config = dict(
    model='image classifier',
    dataset='stained colorectal tissue patches (NCT-CRC-HE-100K)',
    train_examples=45211,
    image_size=48,
    crop_scale_min=0.7,
    horizontal_flip=True,
    targets=['tissue'],
    num_classes=9,
    arch='vit',
    norm='layernorm',
    norm_position='res_post',
    activation='gelu',
    mlp_ratio=2,
    head_dim=32,
    fused_qkv=False,
    bias='none',
    qk_norm=False,
    parallel_block=False,
    inner_norm=True,
    drop_path=0.05,
    patch_size=[8, 8],
    conv_stem=True,
    layers=14,
    width=512,
    positions='sincos',
    pooling='class_token',
    label_smoothing=0.2,
    loss='cross_entropy',
    init='trunc_normal_002',
    optimizer='muon',
    muon_scale='match_rms_adamw',
    lr=0.0035,
    momentum=0.9,
    nesterov=True,
    orthogonalizer='newton_schulz_5',
    adamw_lr_other_params=0.00097,
    gradient_centralization=True,
    ema_decay=0.999,
    steps=10300,
    batch_size=64,
    epochs=14.6,
    lr_schedule='cosine',
    final_lr_fraction=0.01,
    warmup_steps=300,
    weight_decay=0.0,
    adamw_weight_decay_other_params=0.01,
)
Rows from block 3, named by matrix and row number. Rows with one number belong to one neuron. Each number is 500 + 40 x the weight over its row's rms, rounded and kept within 0 to 999. All counts start at 0. Numbers have three digits each. After the name is the row's rms in percent of the matrix's.
# fc1: MLP up (model.blocks.3.mlp.fc1.weight, 1024x512), inputs 430-511
# fc2: MLP down (model.blocks.3.mlp.fc2.weight, 512x1024, transposed), outputs 430-511
fc1.25 096:554565482469516489522496513503449610539605533483472498461531487467486504548450503507540540458471492458540538495557572483455497519500505491510469554496545528545493527493518521546532482556572473452497527458504549471481471528446542438414455485523531
fc2.25 094:506517476500502484531554543537534492501489454454512475507543546477434352497423461464559457572517516522579433536447538575540504500508506490475464499474490450518481554494514510536516483458461531477499551428547508550467522474486496523541587543511521
fc1.26 107:488522488467565465516494534512483481465529514544491533495552489459495525543486510520583531524491521470512506539505522439472546472556491526547486464453594534568535479558493562471447444507512489471486436514492468500489507489508481454493577456381544
fc2.26 117:543533497498491529468514522494512555582462482498480567518514530475431417562455507497509493517473594501438432501534534438479511541411522521465539576525487466568453533451478516474501533451470444480507442449474492554556554447554489502533513461532492
fc1.27 114:476547483414590567555528540448428542466453481535582517448527528475487469507487534460443492575505449444552482493488482440519503541473489460468499475506477463619471461523483553487499473527448534525480516473533526481501437523460516488558487523476489
fc2.27 119:567481484513562499450549495550538528470487515531492435519533496486563451520496429451548546497544468499519553524486492482471536536448579469471442430464423520530528523440554505501485514491571446501473539619439496515452510551534493565500540560493516
fc1.28 096:495556527513520374456498523473499521538479508469500548543471438532545507503509446585530518463543514537500539521569491489501585516475493473543477555526472507514517528594545454527532528430528512529525560483504522493433526453516529521400487533519546
fc2.28 099:511467556479531467483478561498483428432543501496451561500538537475405526473441548450502556427556523535530497498468554513486424523504484601499517502523516492466503407492442565477456433582538496510502504512492479523493514476564517549554470492423440
fc1.29 070:504523478456467461499500543483440548534484455485551547488479463448457485438503560549537487503495548483544485542482493502494530537532498488512461513552497478485571495480444535394547549481515475460477536450493523510491584531436478453551526521542517
fc2.29 073:454456569455523480555473484457475523470473473598468495512534534522466453478465516515407565548519516513524501471519492436467563448492508482520493504440492514478553465565458498510450499565441563541475547461481495548439522469560570505477533567463485
fc1.30 095:442574500472465511543430486523515455567473532484426446544551503535521502469464539519574537418438454426529488597509465494553438531513525463506539541518476484511514508484487528504539487419492539558491554505497408543487472457489451491499497490420509
fc2.30 096:499440512515477464474464478433546463520549468493547478553458554520503523521507451457524473576539578571538462448475500429497586470507484450448511452502492510517505538540524501502472542544505504514556441568520585506551589607522469417548512479486481
fc1.31 103:506532497483574495496454571508511466486513501543471466512490498482482505515447473526515434518443550502530506529540536495486483463489521509478448443460479546519440523513532504471492484571518507494462423502456454549488507511442554519506531471545536
fc2.31 100:459524429522430496403411547469534565499527506501544495455543468507550517522586497495456572493570516463451453510485512528472525417499512485478470540536470442518491520549462483467554526432545505515489549483568530461515435494583465472504473472524484
fc1.32 065:533509585510509532493429530439446502502514528508488475517540527447480506503513490503458507473544471607554465440481465573492420471491400540452486527422524503508477493518525463545536534508508557453519521426474484550522465491417426509504478505560498
fc2.32 072:469543518449464464567493521462567593481477467537494512472435528477563506436461596480503534526496428542504515528491551512441474447518554463477513531581495457478488501477459539463482537502479474445449526500507542494450503541541484495461517525485517
fc1.33 099:485514562502560501514574495498509494475509519511523489499529496587497526509468499432584522451596491509511492460488543497517520552441566521499452556545526504478442500442551548535490483516520539512497487518537492477473492511516537538493495435493462
fc2.33 096:518585420534526507525397477503504480510545489498566460470517519504535468500549502491447553524397467491518536554439504464476458529486481505458500509503497491500514479600514468499450492481512513500538473505444484548511496504496439470535461605553522
fc1.34 113:572518539504550519503478514532524505482480472488509527513538493468424468545517438442505445504515523487533513466589471447474545594504499530518456585553477596522530525548558482502492504441570550532498478461556516442435486510572594517423477529477523
fc2.34 118:455530444493428518603518506461502485528565558430445515443544492507490579551512481491502433502507544373501445546475527546508490505489514539470535519505482423481430500528506503495547401510416475512574574577426499492514540506512462485525484538592510
fc1.35 077:485521507533473460466545444545482512454454489491522572491413414478492543478555438546504550474467508502595472519510470483522494493596542473437482409523525446571539440544473521505548461500504513496523448485500540495535526500455469379539416542510477
fc2.35 079:530539513399506510519483485432517441482507486525459512543548529437525466537527514497478504453540521522450453482503493487518509537506502511569530524520485482485473474536493541539479530508495610428497481475540431540513483490574512509456627410435512
fc1.36 080:497413527452537463488514565627473521504492500542514476458570609503463463481532527501470498510533500445545454495486432473524514500422459498550438574476521476563563485564478485509523469467462468539497484498532532480588489503559508502378469489502532
fc2.36 076:516513509469469557465480494477547569473412398462391450462486506502544507581480509560477505471559516570482531479538513457468580426522462523460568495471503502448496468512534507493543555561519495494501503505440449480472553536451505517485560530514468
fc1.37 106:516554522494548513528509507515579565524439534460545505463509515510632477548528541479490451483517464440461471431552452503476463505480477462472491471455490487539493557498456506448500477489493501437485529477477465522497517522567504514528517504478535
fc2.37 105:479483549502539475530525491503521460484578480579478514599415510506442460458528536446503513478488446532502473536479426472467517482470479550508539558460474513444471438538508489500460512531518529441523521475495488475485442498517497525569498547495547
fc1.38 100:475470442523492517530504461460513557548486450485504547544591535520515524473469458456464436526466472497474558484532519488481512414511524457515392548479487478485615533506599521489440481432507499567444517445473486618526568440455555498503422517522494
fc2.38 104:442509630531601485491485432541481463444493565470456469587504529431478465536521502557544511580511490556452469459540497519469499554477506508534491539536591493436500427487447527449518453594488486467561500558487538538478440548510514482504520436594455
fc1.39 117:521421564497450562426426534519493502444569552491496497520499539498518506554437465504468538485512420527477472487485538530534456560515533475504577583417471534531510482468546513535493521523455565460526497547459491492521509510407480563477494516481554
fc2.39 120:524477504555534478520498523450520536519521526485456576481492508476481507497515527476479481479497542475505452459469550501517507437475410491468486501496516498503588531529480445531533516478521517537448559510484469511451495491522529512562497472492456
fc1.40 087:403461529513493481491468459494483593513452495571461503526550510473506505506480515493431502499586492569527609442490516507430480466495504502480502458417442500465529454516565478498476409534541531574445463511598433484491446455517493549538510479483526
fc2.40 084:533607543535479572512495495548510493464545503499469501488524454498519508530498493536522491459455521451470522539482471477507490485432536557517512513604510486459560498481473460464433504475500507487542507447459485430500473510573483481487542407528461
fc1.41 107:542482525461535493513467461555511523407520418457542463518500506484439462500443531497511470493442458483481412541510487500481439421488548537426471508537472526463530521464470545571449512524464425468492503543539417547411453530429498442402473469418455
fc2.41 103:458550450511517500482547514534525522550484541560489473490538439541415471497459494413465489529544454533447506458520450489501446564512511424509540463544497524483463384522556458435524428412484471502526474478455556402588437503454501527559486517582536
fc1.42 111:472520520485473483463481484485519513499378507563493465486549518486497476536530516455547540470483495453526523468449457447509546544527485530467551473507518495435505471481463469501482464530495532456483503527525494454574488492528514517503464527446454
fc2.42 113:509455421539388529467574473498463524526591504447529453534492461541541539488449559478455507483550482573466576465491565522500375496487513525521553623488480492491495503485451542447528487470531448500513471463459553547467506499414465493485629484480497
fc1.43 089:506457415445482563430558594459427444465494489526452500444456511483517480530523542434445518468557440549485488515531531566512545501473523489569563451541494510510548461506505475480531506523448520460548496445500512546516432475459527534524424477503443
fc2.43 084:538525531521477443456562535503626495567493526457483539532499493511486476485494471508584515529450541458525474432437483486502428443509496464479498566499528470480484490497471482575492475456543494459445484533530525522453559550441445403510559498479536
fc1.44 108:469539579412563511511499437503457478537382484502491494453498557498492562483500501581517488537433451494528521512473557467459517479527469517519561495545459530514489488495532516485425501506454514469501445499477532457486447532514509540468534531468547
fc2.44 106:485455519521452527522541504509532484457548461571509577517479484459537512552517522511521475494549431468529505488550455511507558566533567528458469484552505504456501494573492414453498479471486444504514471438512489566506551517439542456553498476487526
fc1.45 088:485459486533485533551441514546521477501514494528471424429543569571488515524504523509423561549512522423449455442471514499496489529570460485514468487452482473436441464492508456559461490465477497582479559407444525496451437549504451475491464499512507
fc2.45 089:405496534510561510468461496574513555493454512477559502571467488492556577457536521414512521487450429576543488567420437482465519503477498570547538538501503511497528495446585523390449425553553461490492459492429489549537516496463458576553609510454534
fc1.46 087:488516494457475460565452454483428515489456484558446473438565543462439513485492480436504489535499450514459487469529402492476488528492427591498508586502526508437502523506489452562402537466428484530521499522494511510543483484519536453499521533535449
fc2.46 083:451460468514533542504452477506552540543492440521565572470483490478570594527505494482464482487536525493500483517484450479506465520466574554594456497562449521488543527502522528504561475483529497562495505468432460467464547472458497562493473514504552
fc1.47 101:485513438432583420489554499514518485523446526482563424439476497478556542525439548495485487433547464464454543481505492520436422449518535535494509526554466487515523504457469483534487496588510479533513512554486536514447535506552556435480466512559412
fc2.47 099:517458587500434495461437483535485499517476539500461554580506478512454512528468552511469535479470490553499465504483506415501483532486501483478519477474434491474505483495564464453527499435526523468452489465554488508506496478522518429493572435463507
fc1.48 110:496491527484500507403514433496540471449409550478509480422549511431479527538476533547521516505467531478427456501526492455477553512482501554496460515531487461591497474613502498447432445520503515521483500492490466495464499499532520453533475539482562
fc2.48 109:489479477536512514562557562473531477476535480558504457531495508562451486488527467430481480461448490486527496515489496510520550429473505497499495535469490547504406490484523484491517511502442493464493466521521492455469522470535478439467566491496507
fc1.49 069:540470486519457582475464436466457491462551541481460469483549453419527482454498520486474520489500550523461496476411540437450455465481522468442492518479469504504521450480436567574528423575488463560434513518509557472462544508479460471512464468460468
fc2.49 070:445576534492457449497508537454547448468466544470454538508524510543544565451506456494501512427482468431498538522527445552464460463508505514549541438577516475500519547506555499480580555490524489460549544457481506451526548505550493500442496482494505
fc1.50 086:479501508480508572536480538487421478493476452530488490509532441531476538484530522505446508417514538496465552536489519476459573455506492488544463546483473454527530559464459600478492519547489513486505485487462452492480446522457477437547499493502512
fc2.50 088:473434485556529548473545429493593511485492475491489557504550563512459471574482507422491503589521567507550519463501491519499425511462472505513548466424494574417458511489455454488569518472495534498496495511456584491470502523484527490412555558571515
fc1.51 102:545469520482489493537543452536526421472501518482464458514511535499501551572467506501518538521505532553462506408536500437560551505469447447458547493593505543486407530451540499489396541498532531430555374483541505474483464448474469475525459563479526
fc2.51 103:499497478492474587515428462486526535502519482488594492490533484466534502484502544563491446535531565495497463530451476516534479415513469478488379507483451514464578416521461506607471496510522572507412529485458464405503513445475466544499487470479522
fc1.52 069:470513501403491480496559462526565486538521546455481480481479459545470484479503520447544481492497525423572565484559516489424472577480568516491493510619468484508519532549624546463482471484487545468461455500536427461462556461506483493456509522504520
fc2.52 072:495491475507533545563497453515453418438557512514510466419528500577488482511491520510418500503499553509498387488485493526415540550518620476438559519415501499445525517531476496516470504550426474549541483511446493498504434465495508485464474547445482
fc1.53 104:477475553530489417447550471512472515478465518428482487466443499575510503479531472478456490567567515513548443487447484498493534492436544512497521472483495459554448505510539465465485517507519437398503488497549467457455419457494455480617535577517402
fc2.53 104:479422475535496506473488487507521490480468477516470483565535504476455512451510486492486511436440448460401520461527504523528480472510467548595494507507496509462437503533513535517468507544530537523474540479488510514569523506483484525460501560425483
fc1.54 103:475453458461495537515558502457536490477472503484505508522505558500479453454495551471503444481535492471500510567502467534552635458479474493545479484432570528454478530483461557472551510482544496484431459402464519475556543529491520468461444450503452
fc2.54 098:490501510498551550536505530533475518497440488519423475541531520574500459499504530501496491539469526465502482482563463512486510432507490506454469554547491487501459427517456482484545466472502500462554482508558522557421512481479514432502610475534559
fc1.55 084:466544548483487418448463540469498497571482470545498518509486494485397437554484482509469560461493531431456503533480452573511479469517453460487571515497542565483538446471526530558519457477500485497466544525544512495491524443524410414525442583545515
fc2.55 079:483508489557427517471551380476466550433509589520471527429434506484544529508499503530566485507496576574492497541533521489515575530506556574506466504482578444576515530488474504398440457530507490504518486489501449506499556511449542593444535449473464
fc1.56 069:492451494476516418471514558509566576537524472532476570439465470479480470588450460464544519458549505525424546523563497466542498518485531493467491556498519444441474525450485469475591538476447460518452492509520526492445520558537513522516544533543512
fc2.56 073:452527543506408526503486459493483453463495505443564462478530565537488455433454490448504520488437508516508483546488493475494491488556513506505545477457547531473510451545467496501367563433502496456534470446447455491508494511542432481484482500543471
fc1.57 109:425516504567552467510527506464512507545489542534468569465538499518491545554474495530397521544443488485458511503504497518458445545553559510506491524495469462547508513530515460465472479444391509405508481511445493492545567553518469473461511508460464
fc2.57 112:481502443502536488485495506507577509478489494475451446497490476545431496496489565559517566478507483457524442448461483450540521462465524517519479432508529492477508483424432502512527489558584535585501532517515498535472449502430493537433566504532543
fc1.58 104:444509499468438517487489430527484507510381430477467467549499504532446524474467578514512464437478474502430525450528542472521510514525539507487439446502429498577600529523473497502455480544460549532553512563444516526509534577472458567536493455416500
fc2.58 105:494501419547581511511478469509478538448528552454502518502488532495529534479462439533390507499536531433552476496473477443521490476540497502529541489493471509469492412506516560584569486490442485478532466525527499432492467492505469526493493427501507
fc1.59 089:469498502448565548466501525492530494461467457479527486485482503462473531523507471549506498504524475443540577559546455508523475511466474525556550547531506471458484460492518518558457443496506468459522494470450500473432537510535487506470520462505477
fc2.59 086:528542456497450513570571533499436576497548481515458489519471522492465486513461500461504574539516547397543524495462478466466531608560490535520531512453594541494498526498493576496395478486477470601542448510519515583557504486530539488492539517472545
fc1.60 122:532469570500499478438469477516491493479478551554507492502449562543548553542539451497504420476564483444503528516456522477504542490484566474498445469528427510548489428563520541520502511506478477540445466476458512526520570536445505414430543472475464
fc2.60 117:521505491542571508535478515526486529466521502455534512477558476510538507533442467549514451525469538505476442601547430478406487487566469477536530387531442459549536478480467481476528516488432477534506530573441523530527528513554497531587433508487496
fc1.61 115:540469538454483530533522505561521520530485525541537527410536552483510530448516578431555482468481516457525460491485482460521483464485509461488483557518474525485486447540451460478537520434449468548544481504497464502490576509482488478467499484511485
fc2.61 117:481533455531516480478484559496515404480522497491420532482469562523457568608467506520500527564538438518496559575529550440508463533534501579434499492548479496492452491497589482484487464534459464498503520527507562507474503428443486558519498477456568
fc1.62 094:492430554480506479569452496548526433488559520472484539474510518425469531482568447486452527478588511422499447493468507503544508516438510454462469545491498521488513479509451521465464459550481481516571430522505562475482507449555478543535607492473491
fc2.62 092:525489511544495509401502475484466512484488458496472521528466454480523511534509529467450481551532560544477534476522507475477501493476546489619542500493454485472459484488463575491504454409508533433481489458449459480473516521548562558502501495570483
fc1.63 107:580553461541507495501632544496471477531501448450509458507524520483445527537528536496456552518478619488512486589521477529488454548535466486459545499458507499489592496515475482506485451477553541556457474507546486532385430467505548540449518441454495
fc2.63 104:471505490505506663483425449523483548523470511509495527507431474558520488491480530514522479422564441476549565481462505483544492445481496473520483456481543516509472583471532466475524567569511478423516467495499469520536518547498414471489510549519456
fc1.64 079:588503503516505509542513497523468491502469545505484531523561569529468527532505512509461494534586444475537481476481533447518513481522483534498514495493501515518481501593459491530425521558497492416489463500432514563535549477428505496547562531533526
fc2.64 075:522457575500458515565511541558485514528533425484475516561457487513460410437486520509416542526510522477528509518476448577476560567436453454459543493536496482510461434483502507459491454509532495533505535416516492501522546539606506555538467460499478
fc1.65 102:470457483465509475529494492519495407442466432451499532523511499505547502524518520514508510518508513490545478484556493526523463586489514480471515532539512493442512457499531505467463483482484508562480521465487544474538521612521565489505536540530554
fc2.65 105:472501548507513547591524543467511553520515549569518492477439511484449534499477491454479445535497510535494454502466401494506496484627538464542559464520475459570487457595515476487495493537393495487483502467476472545443426452530518524484474463557491
fc1.66 108:459508517454571527479534513497476498468492508527509520435520486489469565557504562545485498528508517445553488358543538489511501537542496533567469546549502467466523496521440506504505535501524485533450554466476474450495446530564524438480474468511493
fc2.66 101:503462490582452520540508566425558531535455473497395489488497459558486489454461552488517521537505551497514467553488423504463457503539509450471545495430503515477470477506435466476435525486471517463492566559458525457456500423469497443462420524468514
fc1.67 081:513478444506530525506559459480469504429517441520527507472526499564532544497507456542515501503491516483508508513509481544516453484491486549542501445471480441489520517453549522508518525498446465496432542604473535488506432447475486501433516532457503
fc2.67 080:500490565470537416565485536493452457565539476473476491515414523493508458518540536455538538465585489487489577525456499503535499524520467488476480603540527495490592543492460499539521518501518447512503440552507484542517535533446469517524457446520509
fc1.68 116:565557492550524508436489472447487571550623509453502500562474526468419490477543564505471496509538510513498597518597399497484522482477510569518537490534560474471442505477532504557507445505548554436468556537528565508520389531524517478558523553522489
fc2.68 114:508487514486492465518481522465541533442466505500556532467557483493506520576453454459538489493456491542526458485471587503504483540480480498626474541433571432494481599495547523504512476458469518520507528547503493440486457487480515459467461454469462
fc1.69 094:486476531485437420490425539425542470551501477510572535584458429482526564511618503480497492463480494423463517561587504541493523569456550409553552543505506471534497566544453505501541517553515507517440497566518472466520463493542578475482485585500425
fc2.69 091:564518475442525535495502491498483450424503524450496524482568525516454462455497475463500537442570465560555529461501454477528474505429500544498453452523489510567489485505582510465513497508428577459508490517437549504448480529464414449436451474481533
fc1.70 093:463548514511494507505551439551541536509528471567465528561459435479577427435501497522520484467463504488520470521519528517549480549466535451566521522542561580439535477492537501476516524530525484473488570502544552556521465504444434464502484519521538
fc2.70 089:509485482533484526479402559478471474491531503433597509451593567440477558584537539447485501511485499512492504499510502464446516459496515536489566438452501448490447518506499483552475463491542485584543513408532521487531429454501457544456506519513538
fc1.71 109:489516638490468576456549482425461493528476454446516446490568409505529497448536515506537488541490504528465475513480540529546449530511489502500466456547487487456558505550476513436486444467537541493488475441520550495537444456514481535580537520498557
fc2.71 106:487434471506575544571438498475537516455446505504510539484468567486478403416512526483476541464529474479515420464471457489506471516480507540472518449453452500512505514545578458581495572581467494476554513548512493472559459530478497495476430527461509
fc1.72 084:433448506492502521448564573450487489524503531451586470554448499501527497446537456505576506475470512492509509469508431497555476583500512432451502500517462522540487501514506561549521477573525524524497483520489520592533488529475514506517488442524423
fc2.72 085:538584468478555496491440529544473520482563575498504509451502530499448438508460462387507528498552533514519531544493508463509485405470499451556475480469590558489570449492496484517504508466453504438486480509429487482457551471532554516568431487452537
fc1.73 105:439508523480537518561513478511480501511495506485530523430565582440538449534457436515440495477421496533539486517440540577501500541527541595488508461519567500516472527543456487471443502551545550557454507477482530549432429574462484550572525499471488
fc2.73 111:539580496537465537471498505471526462468492534592568571571412565531495481551579550519502527530492470580451527494515453538547511504479445490537524530504435524495551521477488550486507533489438528572503522569487449475451490491545487552462538523445530
fc1.74 079:546546585422506492548419450510483488499472523414495503544560539556449508413484481462526398574578533567581463471486511545535528441542552530489460469505528508493475541487467531414488492462470543470466456423454553470494509498539525545484527543513521
fc2.74 076:430454478477536540489585481516501544445510466538459455446458487485493445513479524592463527517515534498510502519522380536418522484429528486487495517491492470530510475539557527556507505509404519562555570523483483530508524558504440515587435538463548
fc1.75 107:503519495488500497501501468461554482447485532537553508506518499510520509494472483432494535490438532532491519514541473533443484384480535482480600593473536442499539475520459541531440434464441515544535472535548433536544407497506506531527545457487448
fc2.75 105:459480546525487526502521511465529541453484471453486473480499596477486511522565569443451507461522426518539529544478463434514519489447481555478482476509499591503551525487471541492485544496497499491506487486451572489572411475497432546499358464491527
fc1.76 102:485517523470453479507458508533508496484560427437534449507447517553473527420553528472446461547520516503544512404440521498477521470549498464530449504508456487494496452517542435544457550507490516486510464590526585488486523430491519458436527469457500
fc2.76 098:465505510568512522426443450506525484527493565540492548544518484456505549408493442448501486494498504481460497542555512471520445598520492459427526461489482505472559499503449561445541480535483526527488469520497444482516489575453456552546484543490491
fc1.77 097:496486560547468548421503491446507491496483447442490485501427470459448499457467530518529493526389524490456488554506512463549474594477545499465495498516521504624507450493553550498452472553411488441504413489567497451471479559490467452448482449456500
fc2.77 098:497533432521545547493517596521533528529500516482496487446472456494502521496473514556544492435543474468531534457484493563490455461490471536532464461539415490482419558528492453519517569426509480524520462489492468523444476513482513480541474510508520
fc1.78 073:559496504515482492524534512488470450442575473548495475518420548545467520457471513470522498430491499508504479490476522588570494511488535488485494584480519467486458422470557461519539493469494493448533475482516502526498544551513503541544589492520558
fc2.78 079:476534468436528514523487485552496560453477558519514518492489421454592520444515541528529523538480518523548525570513511465467505540483507562462410488515486468507468493516559565529413513543475468508478550442459464491500503521500534473477474446505572
fc1.79 116:473428573565474482470569512504406474544556542555552431531486513541510464451482443522514472594476489539550537459471464475555515506531471481489477537497516493512494537442489466500470527494524472414518496432499489496530503519476439542568478483538525
fc2.79 120:535548450475550517562477476487533490545457450566526524547487561513522528467546461575504512511433476519493504518531570466479479476497467498513457495439522528451524501527498537502453440455501496522476513517518558523473557512518470561465497564536492
fc1.80 113:481404491499501574487420477465472479455451448494458589536523502503566480471545583524506506444557504597516506567463504452507592556544466536485503487509552488534505485516460413530461547538458511510508565442521471503544512503426594512537561603467518
fc2.80 120:501470451533467495482507529516489467468609453486537512540480483514587497559527455504469512496471479438542484441516526520584478472507573447451478490479420547353502490530465567466540487507522550479491520502499519499493456499515494476533480511523480
fc1.81 116:475497530462458491489521501508448446492496560462438440568492453440510514504555467446499514569524482583519533486542506530487512469540481502464508521417589480567447478451550532518448516587518537419493508482552516492474482433494534507446501522478480
fc2.81 111:464535569564614450525515472513572490534498525502517514519450476433455465486481521460480545454493473499494498486469472411452472484499542528476473471495488472496563619508469514447594524506505540479478480498474508512497455490466485602573475541552460
fc1.82 112:527532461498531451543554500483474481448469497501519493573567467476447484491453566523498533536447543508483486624491568489517454442522560609451498553514509501477507595434552497454469463524536482455488475441502468479573550538451493483509503487394477
fc2.82 115:507542464561490550461474590515525468558457473500499537439481516575455521539555453453525539488499491500556554500554483475457469487517511511521554514488540438487451473524489468524528578429455438523483498580476610483478466455496537547449479501578492
fc1.83 068:500499476559461460523511507481509526514433406479535448532521520507491478509483495447534572488438458499497488492517475515434507493512477596497485500442542498454530478531511498521549535494415539497486458474476501517612522484532474520493533522444499
fc2.83 072:473514528526526476518584475487458530511498506512496503493473483510492448437403462490494529486489545536486452502502548471515578521493469525499475454434482557566562485511462489494496492478478437475535476533526474493484428599472495443543509501511522
fc1.84 104:551480496503482420531478596550457466428467529478414489514522507494578537496528525554497430567541539472599577499417541510524518503432516511452478531529619438525472501480550513511458474496478498472463472430521467464472519530533527579510511483542530
fc2.84 102:497521538420499570466512517432457557514470496493533519515538454476538479471518483494491521449522481492509439528569509518473429570513540457510565543502487508505540515501403520526552534475556473534531481531471509492545543487439473473483520488434492
fc1.85 119:524456497526495520513484433517525547464521542511449518561566524499512530571473526474514499515609475514470494399517559463438531516463496511539544481493487494542476507525481520509453527525430441458488496503445487505536474488522560543486442509518469
fc2.85 120:484457500458508466484445511512489488485481524490515519530438445505506520459525468465556519574474524488536510527557514548543568487501546505497456489473535550546550547474528431504555549456507482488501512509421534504457561547517512488505574471556500
fc1.86 100:478467524565488552486459499473409494501499568616439481498491475476517471560431486484479482419478471495513527456491494556527461552477527514511535485462500522464486496497459515518598539511488459490479571522551481501496502509520511503558539567561524
fc2.86 105:547463511528504540512568520490516466518458422501563511474561509518454468470521539488494556532522486439498540616443458523488580468544467544465421486547470516535500546490484477459456502545545561571518573554527474481506535527537518499535485459471470
fc1.87 083:523397507513441560515471505511467507525503500511534499462500508479481479487450529502499503534410501493497558498556486456541576551497503513508488504568430509462564450488549511512497510526537489478582578584459528562499457522524542510466506490545430
fc2.87 087:491523449440466458494474524542464483497461512489514528522497549435511506493523498500415573481543477502532500475521475472497494477517482502528561591464502491394471549469468564463467512523433438457489458516481463454514552539498543521503581598519515
fc1.88 093:536487491450483500509546528485523483510435514435489499559508489489536509488521529531466460556465533499532453585510476474495505550472391516526552516484442405517530496543474457461470432553465533557610480483452514564554531529519472500533572468501545
fc2.88 088:538544484556508552507508488539437516499591464466523516485484458475508522500486530465505498456553507439476559489453493503452508480514611442537469463560533570528473423508510434450484562487539514502520523464501553482444481518481471509478508531517512
fc1.89 095:473480420545569593544549498522538529469479491482448477532592507522552532466521492500507539506454458445475484579509533497460470520532488563517478529511462539521508454522510536516564467506590521509520537479517525503503522449488529577500419427524501
fc2.89 095:532485546423468448549526567513451453488553478491519500470475457508445474535481451449461475533494542468599574515507410482460493442525475463445581489485548456479529516505561493523525443519516508474440478495467492532433521575505469485525519515459489
fc1.90 094:550462533450491521578472483481537464517506533520458510531470507573560594476509485477537458477474473518508446444412411479494494530536559433565515487435537425551501502472484505454505518491477550513521506563490511582545474475524554466476522473578488
fc2.90 099:467430457465441518485493494516497510506547594444618475528550565519503409437491555502470513521540467524412534529491444469513499511447502486416512537553498548452523534481515514468466511514537493546519497448466511418533582468580455505535459456443484
fc1.91 106:470481491534543513531479584580413577512490555476473454580551505583559537452508409537433491568509496547484504460511455474523547444422525501487529563456470478550443493445398467486523523540518548474516449509457470478489560492410529507515509436452542
fc2.91 105:549541537446480504455505495436490503502474473466530561513510447435456512547496597526475531477540538510527436444524471518481465425526458496447460522488427487488548486491527458485464471453493573405474489506585449543523435556572507424512475548505492
fc1.92 112:497464517533451530563518471534471571494539453482452577492490498477557563524503523513575592421571499516476433543471548431462422454406495470535499522494457555512587405436473503509520549485436481450550538489592521591528464475518526494466531568525585
fc2.92 114:545471509436489488539580613482474498466451482479523474453505513503558491459481527472462478549455508478465542530545476490588535497547526580431557438469506454486495516494534486552438487495569553510490432474491497465554520465480436529550517539489487
fc1.93 089:474464413523579578552528489522576469467445511520542429426532555474496555537498509496486503549501519515522552479559449516546445496478523490461446476534491521474534476537531515454499525495545534549519488527450505556427524471527576522541512564484455
fc2.93 088:524485524451485464443522515421437450508457537500517505470511477486506463511516494551547459416520476432478463489499473474449517629498430505472573574481466434447460507519541492521444444443421539482528444518503501441444519539569540498482526457470590
fc1.94 087:440546510516490492534494582508496544521489502539489533592451492463472504449521514524460480539473538528531563471456526512558512479486482463473450464486536488492515453478496489476465456444496461526515452426543539521518501462566438398508520439512503
fc2.94 087:489526526456525472443484448447490535547440448497542548492476484503528402499518542452559440463572513499564420501530515524463422505527515557487491482515540635517490500516502540501480486532494491474468577478440500418438535501528529511491527549489430
fc1.95 088:525597483461496517467560526538506498553507498502410452497479465430500584479544527470441546436449500450522540536527447542483549508491554505519472514539445470460471450396472496501561436514477541513495552486492540505488557442480569528460541530508531
fc2.95 083:528514525511533448588456467471526465502517534505503532467455522524524423536448474528598456512491465515553497463478456488507502502491516487492584483470480536490520563575507502470369574446511494481472451508491422545478457536526437494471491444529451
fc1.96 112:548507513526514572506521497453525619493467513556525467461480537503479530493516506514512495491502503481493525566521461463469495507526493497474533548512488503414444517491507527495566453464484495516490522547457508505479515497543506512481415573570517
fc2.96 109:487510476446532469488514486512526482497527485509536544516508511520479488477519541480525532510502521505498505485433516504537533516416562492578486489483466465531491506527518478557468479524472528432486491446518423420470468548514535543494464440532457
fc1.97 106:493487485497499531526518535466443485514536488530492553474535537440468491535499494488503451467501510510473431511483482520577496425475461537493463557491571535452504506441503518486616496544533478480485448538444494520433545488489465443521479463503481
fc2.97 099:459445516459417525474505553518479469492523472606496527507484486517505470425511479461505473486547521509552460476522526556464547482494504480535531540508563479494567403506504480504496489520474489416531486544516475492515545569478584429509518513512546
fc1.98 126:447517573459500461561520515586538590528478562592526527579509595452513478567507481490487580574497521562518506538526531512587497490519513426409522509475509541511457454552522510495527462485494525486485466466582533440579445406510486497433491469485481
fc2.98 122:555486499489515525468476528452491468465478492438521528504518472508444438500426557494521538482495515439608505461520526524453538497511484585479484489454526502494446546473531495486532586548529498470454499528509539571441473561515425482514452586520468
fc1.99 126:524469497463525536506504569527531478444468494455457495517500534545520536544519488489478506420597543482468424456497577416640476482484519472473438483526576577532509564464530493536469526530440545487473520536452522436482485466479379492497522456443519
fc2.99 126:527520491486478486455499523621540537495588492419482460460404521517535515474474436559493445460457511560517476521511488458546466511568474476534531483467430479518471480491510508546592522458478502487463470499520562455488487500549502530549457461465506
fc1.100 073:524579410496466453525483429495538579478498419489529497540539498423493519500509547503534545585521495494533487511595488470356498516524421458474453472453475437604564525489532510523548532480438491464498572498458489539457443544496533476545539515527490
fc2.100 073:460513529420530511480437475535508498480510481569505447512463508515539523552500513468483436469529478499414527485457524504574501460457518555433535549564577591420508544476526489531418493529458432517473461458404514537449458475552377502501476530557544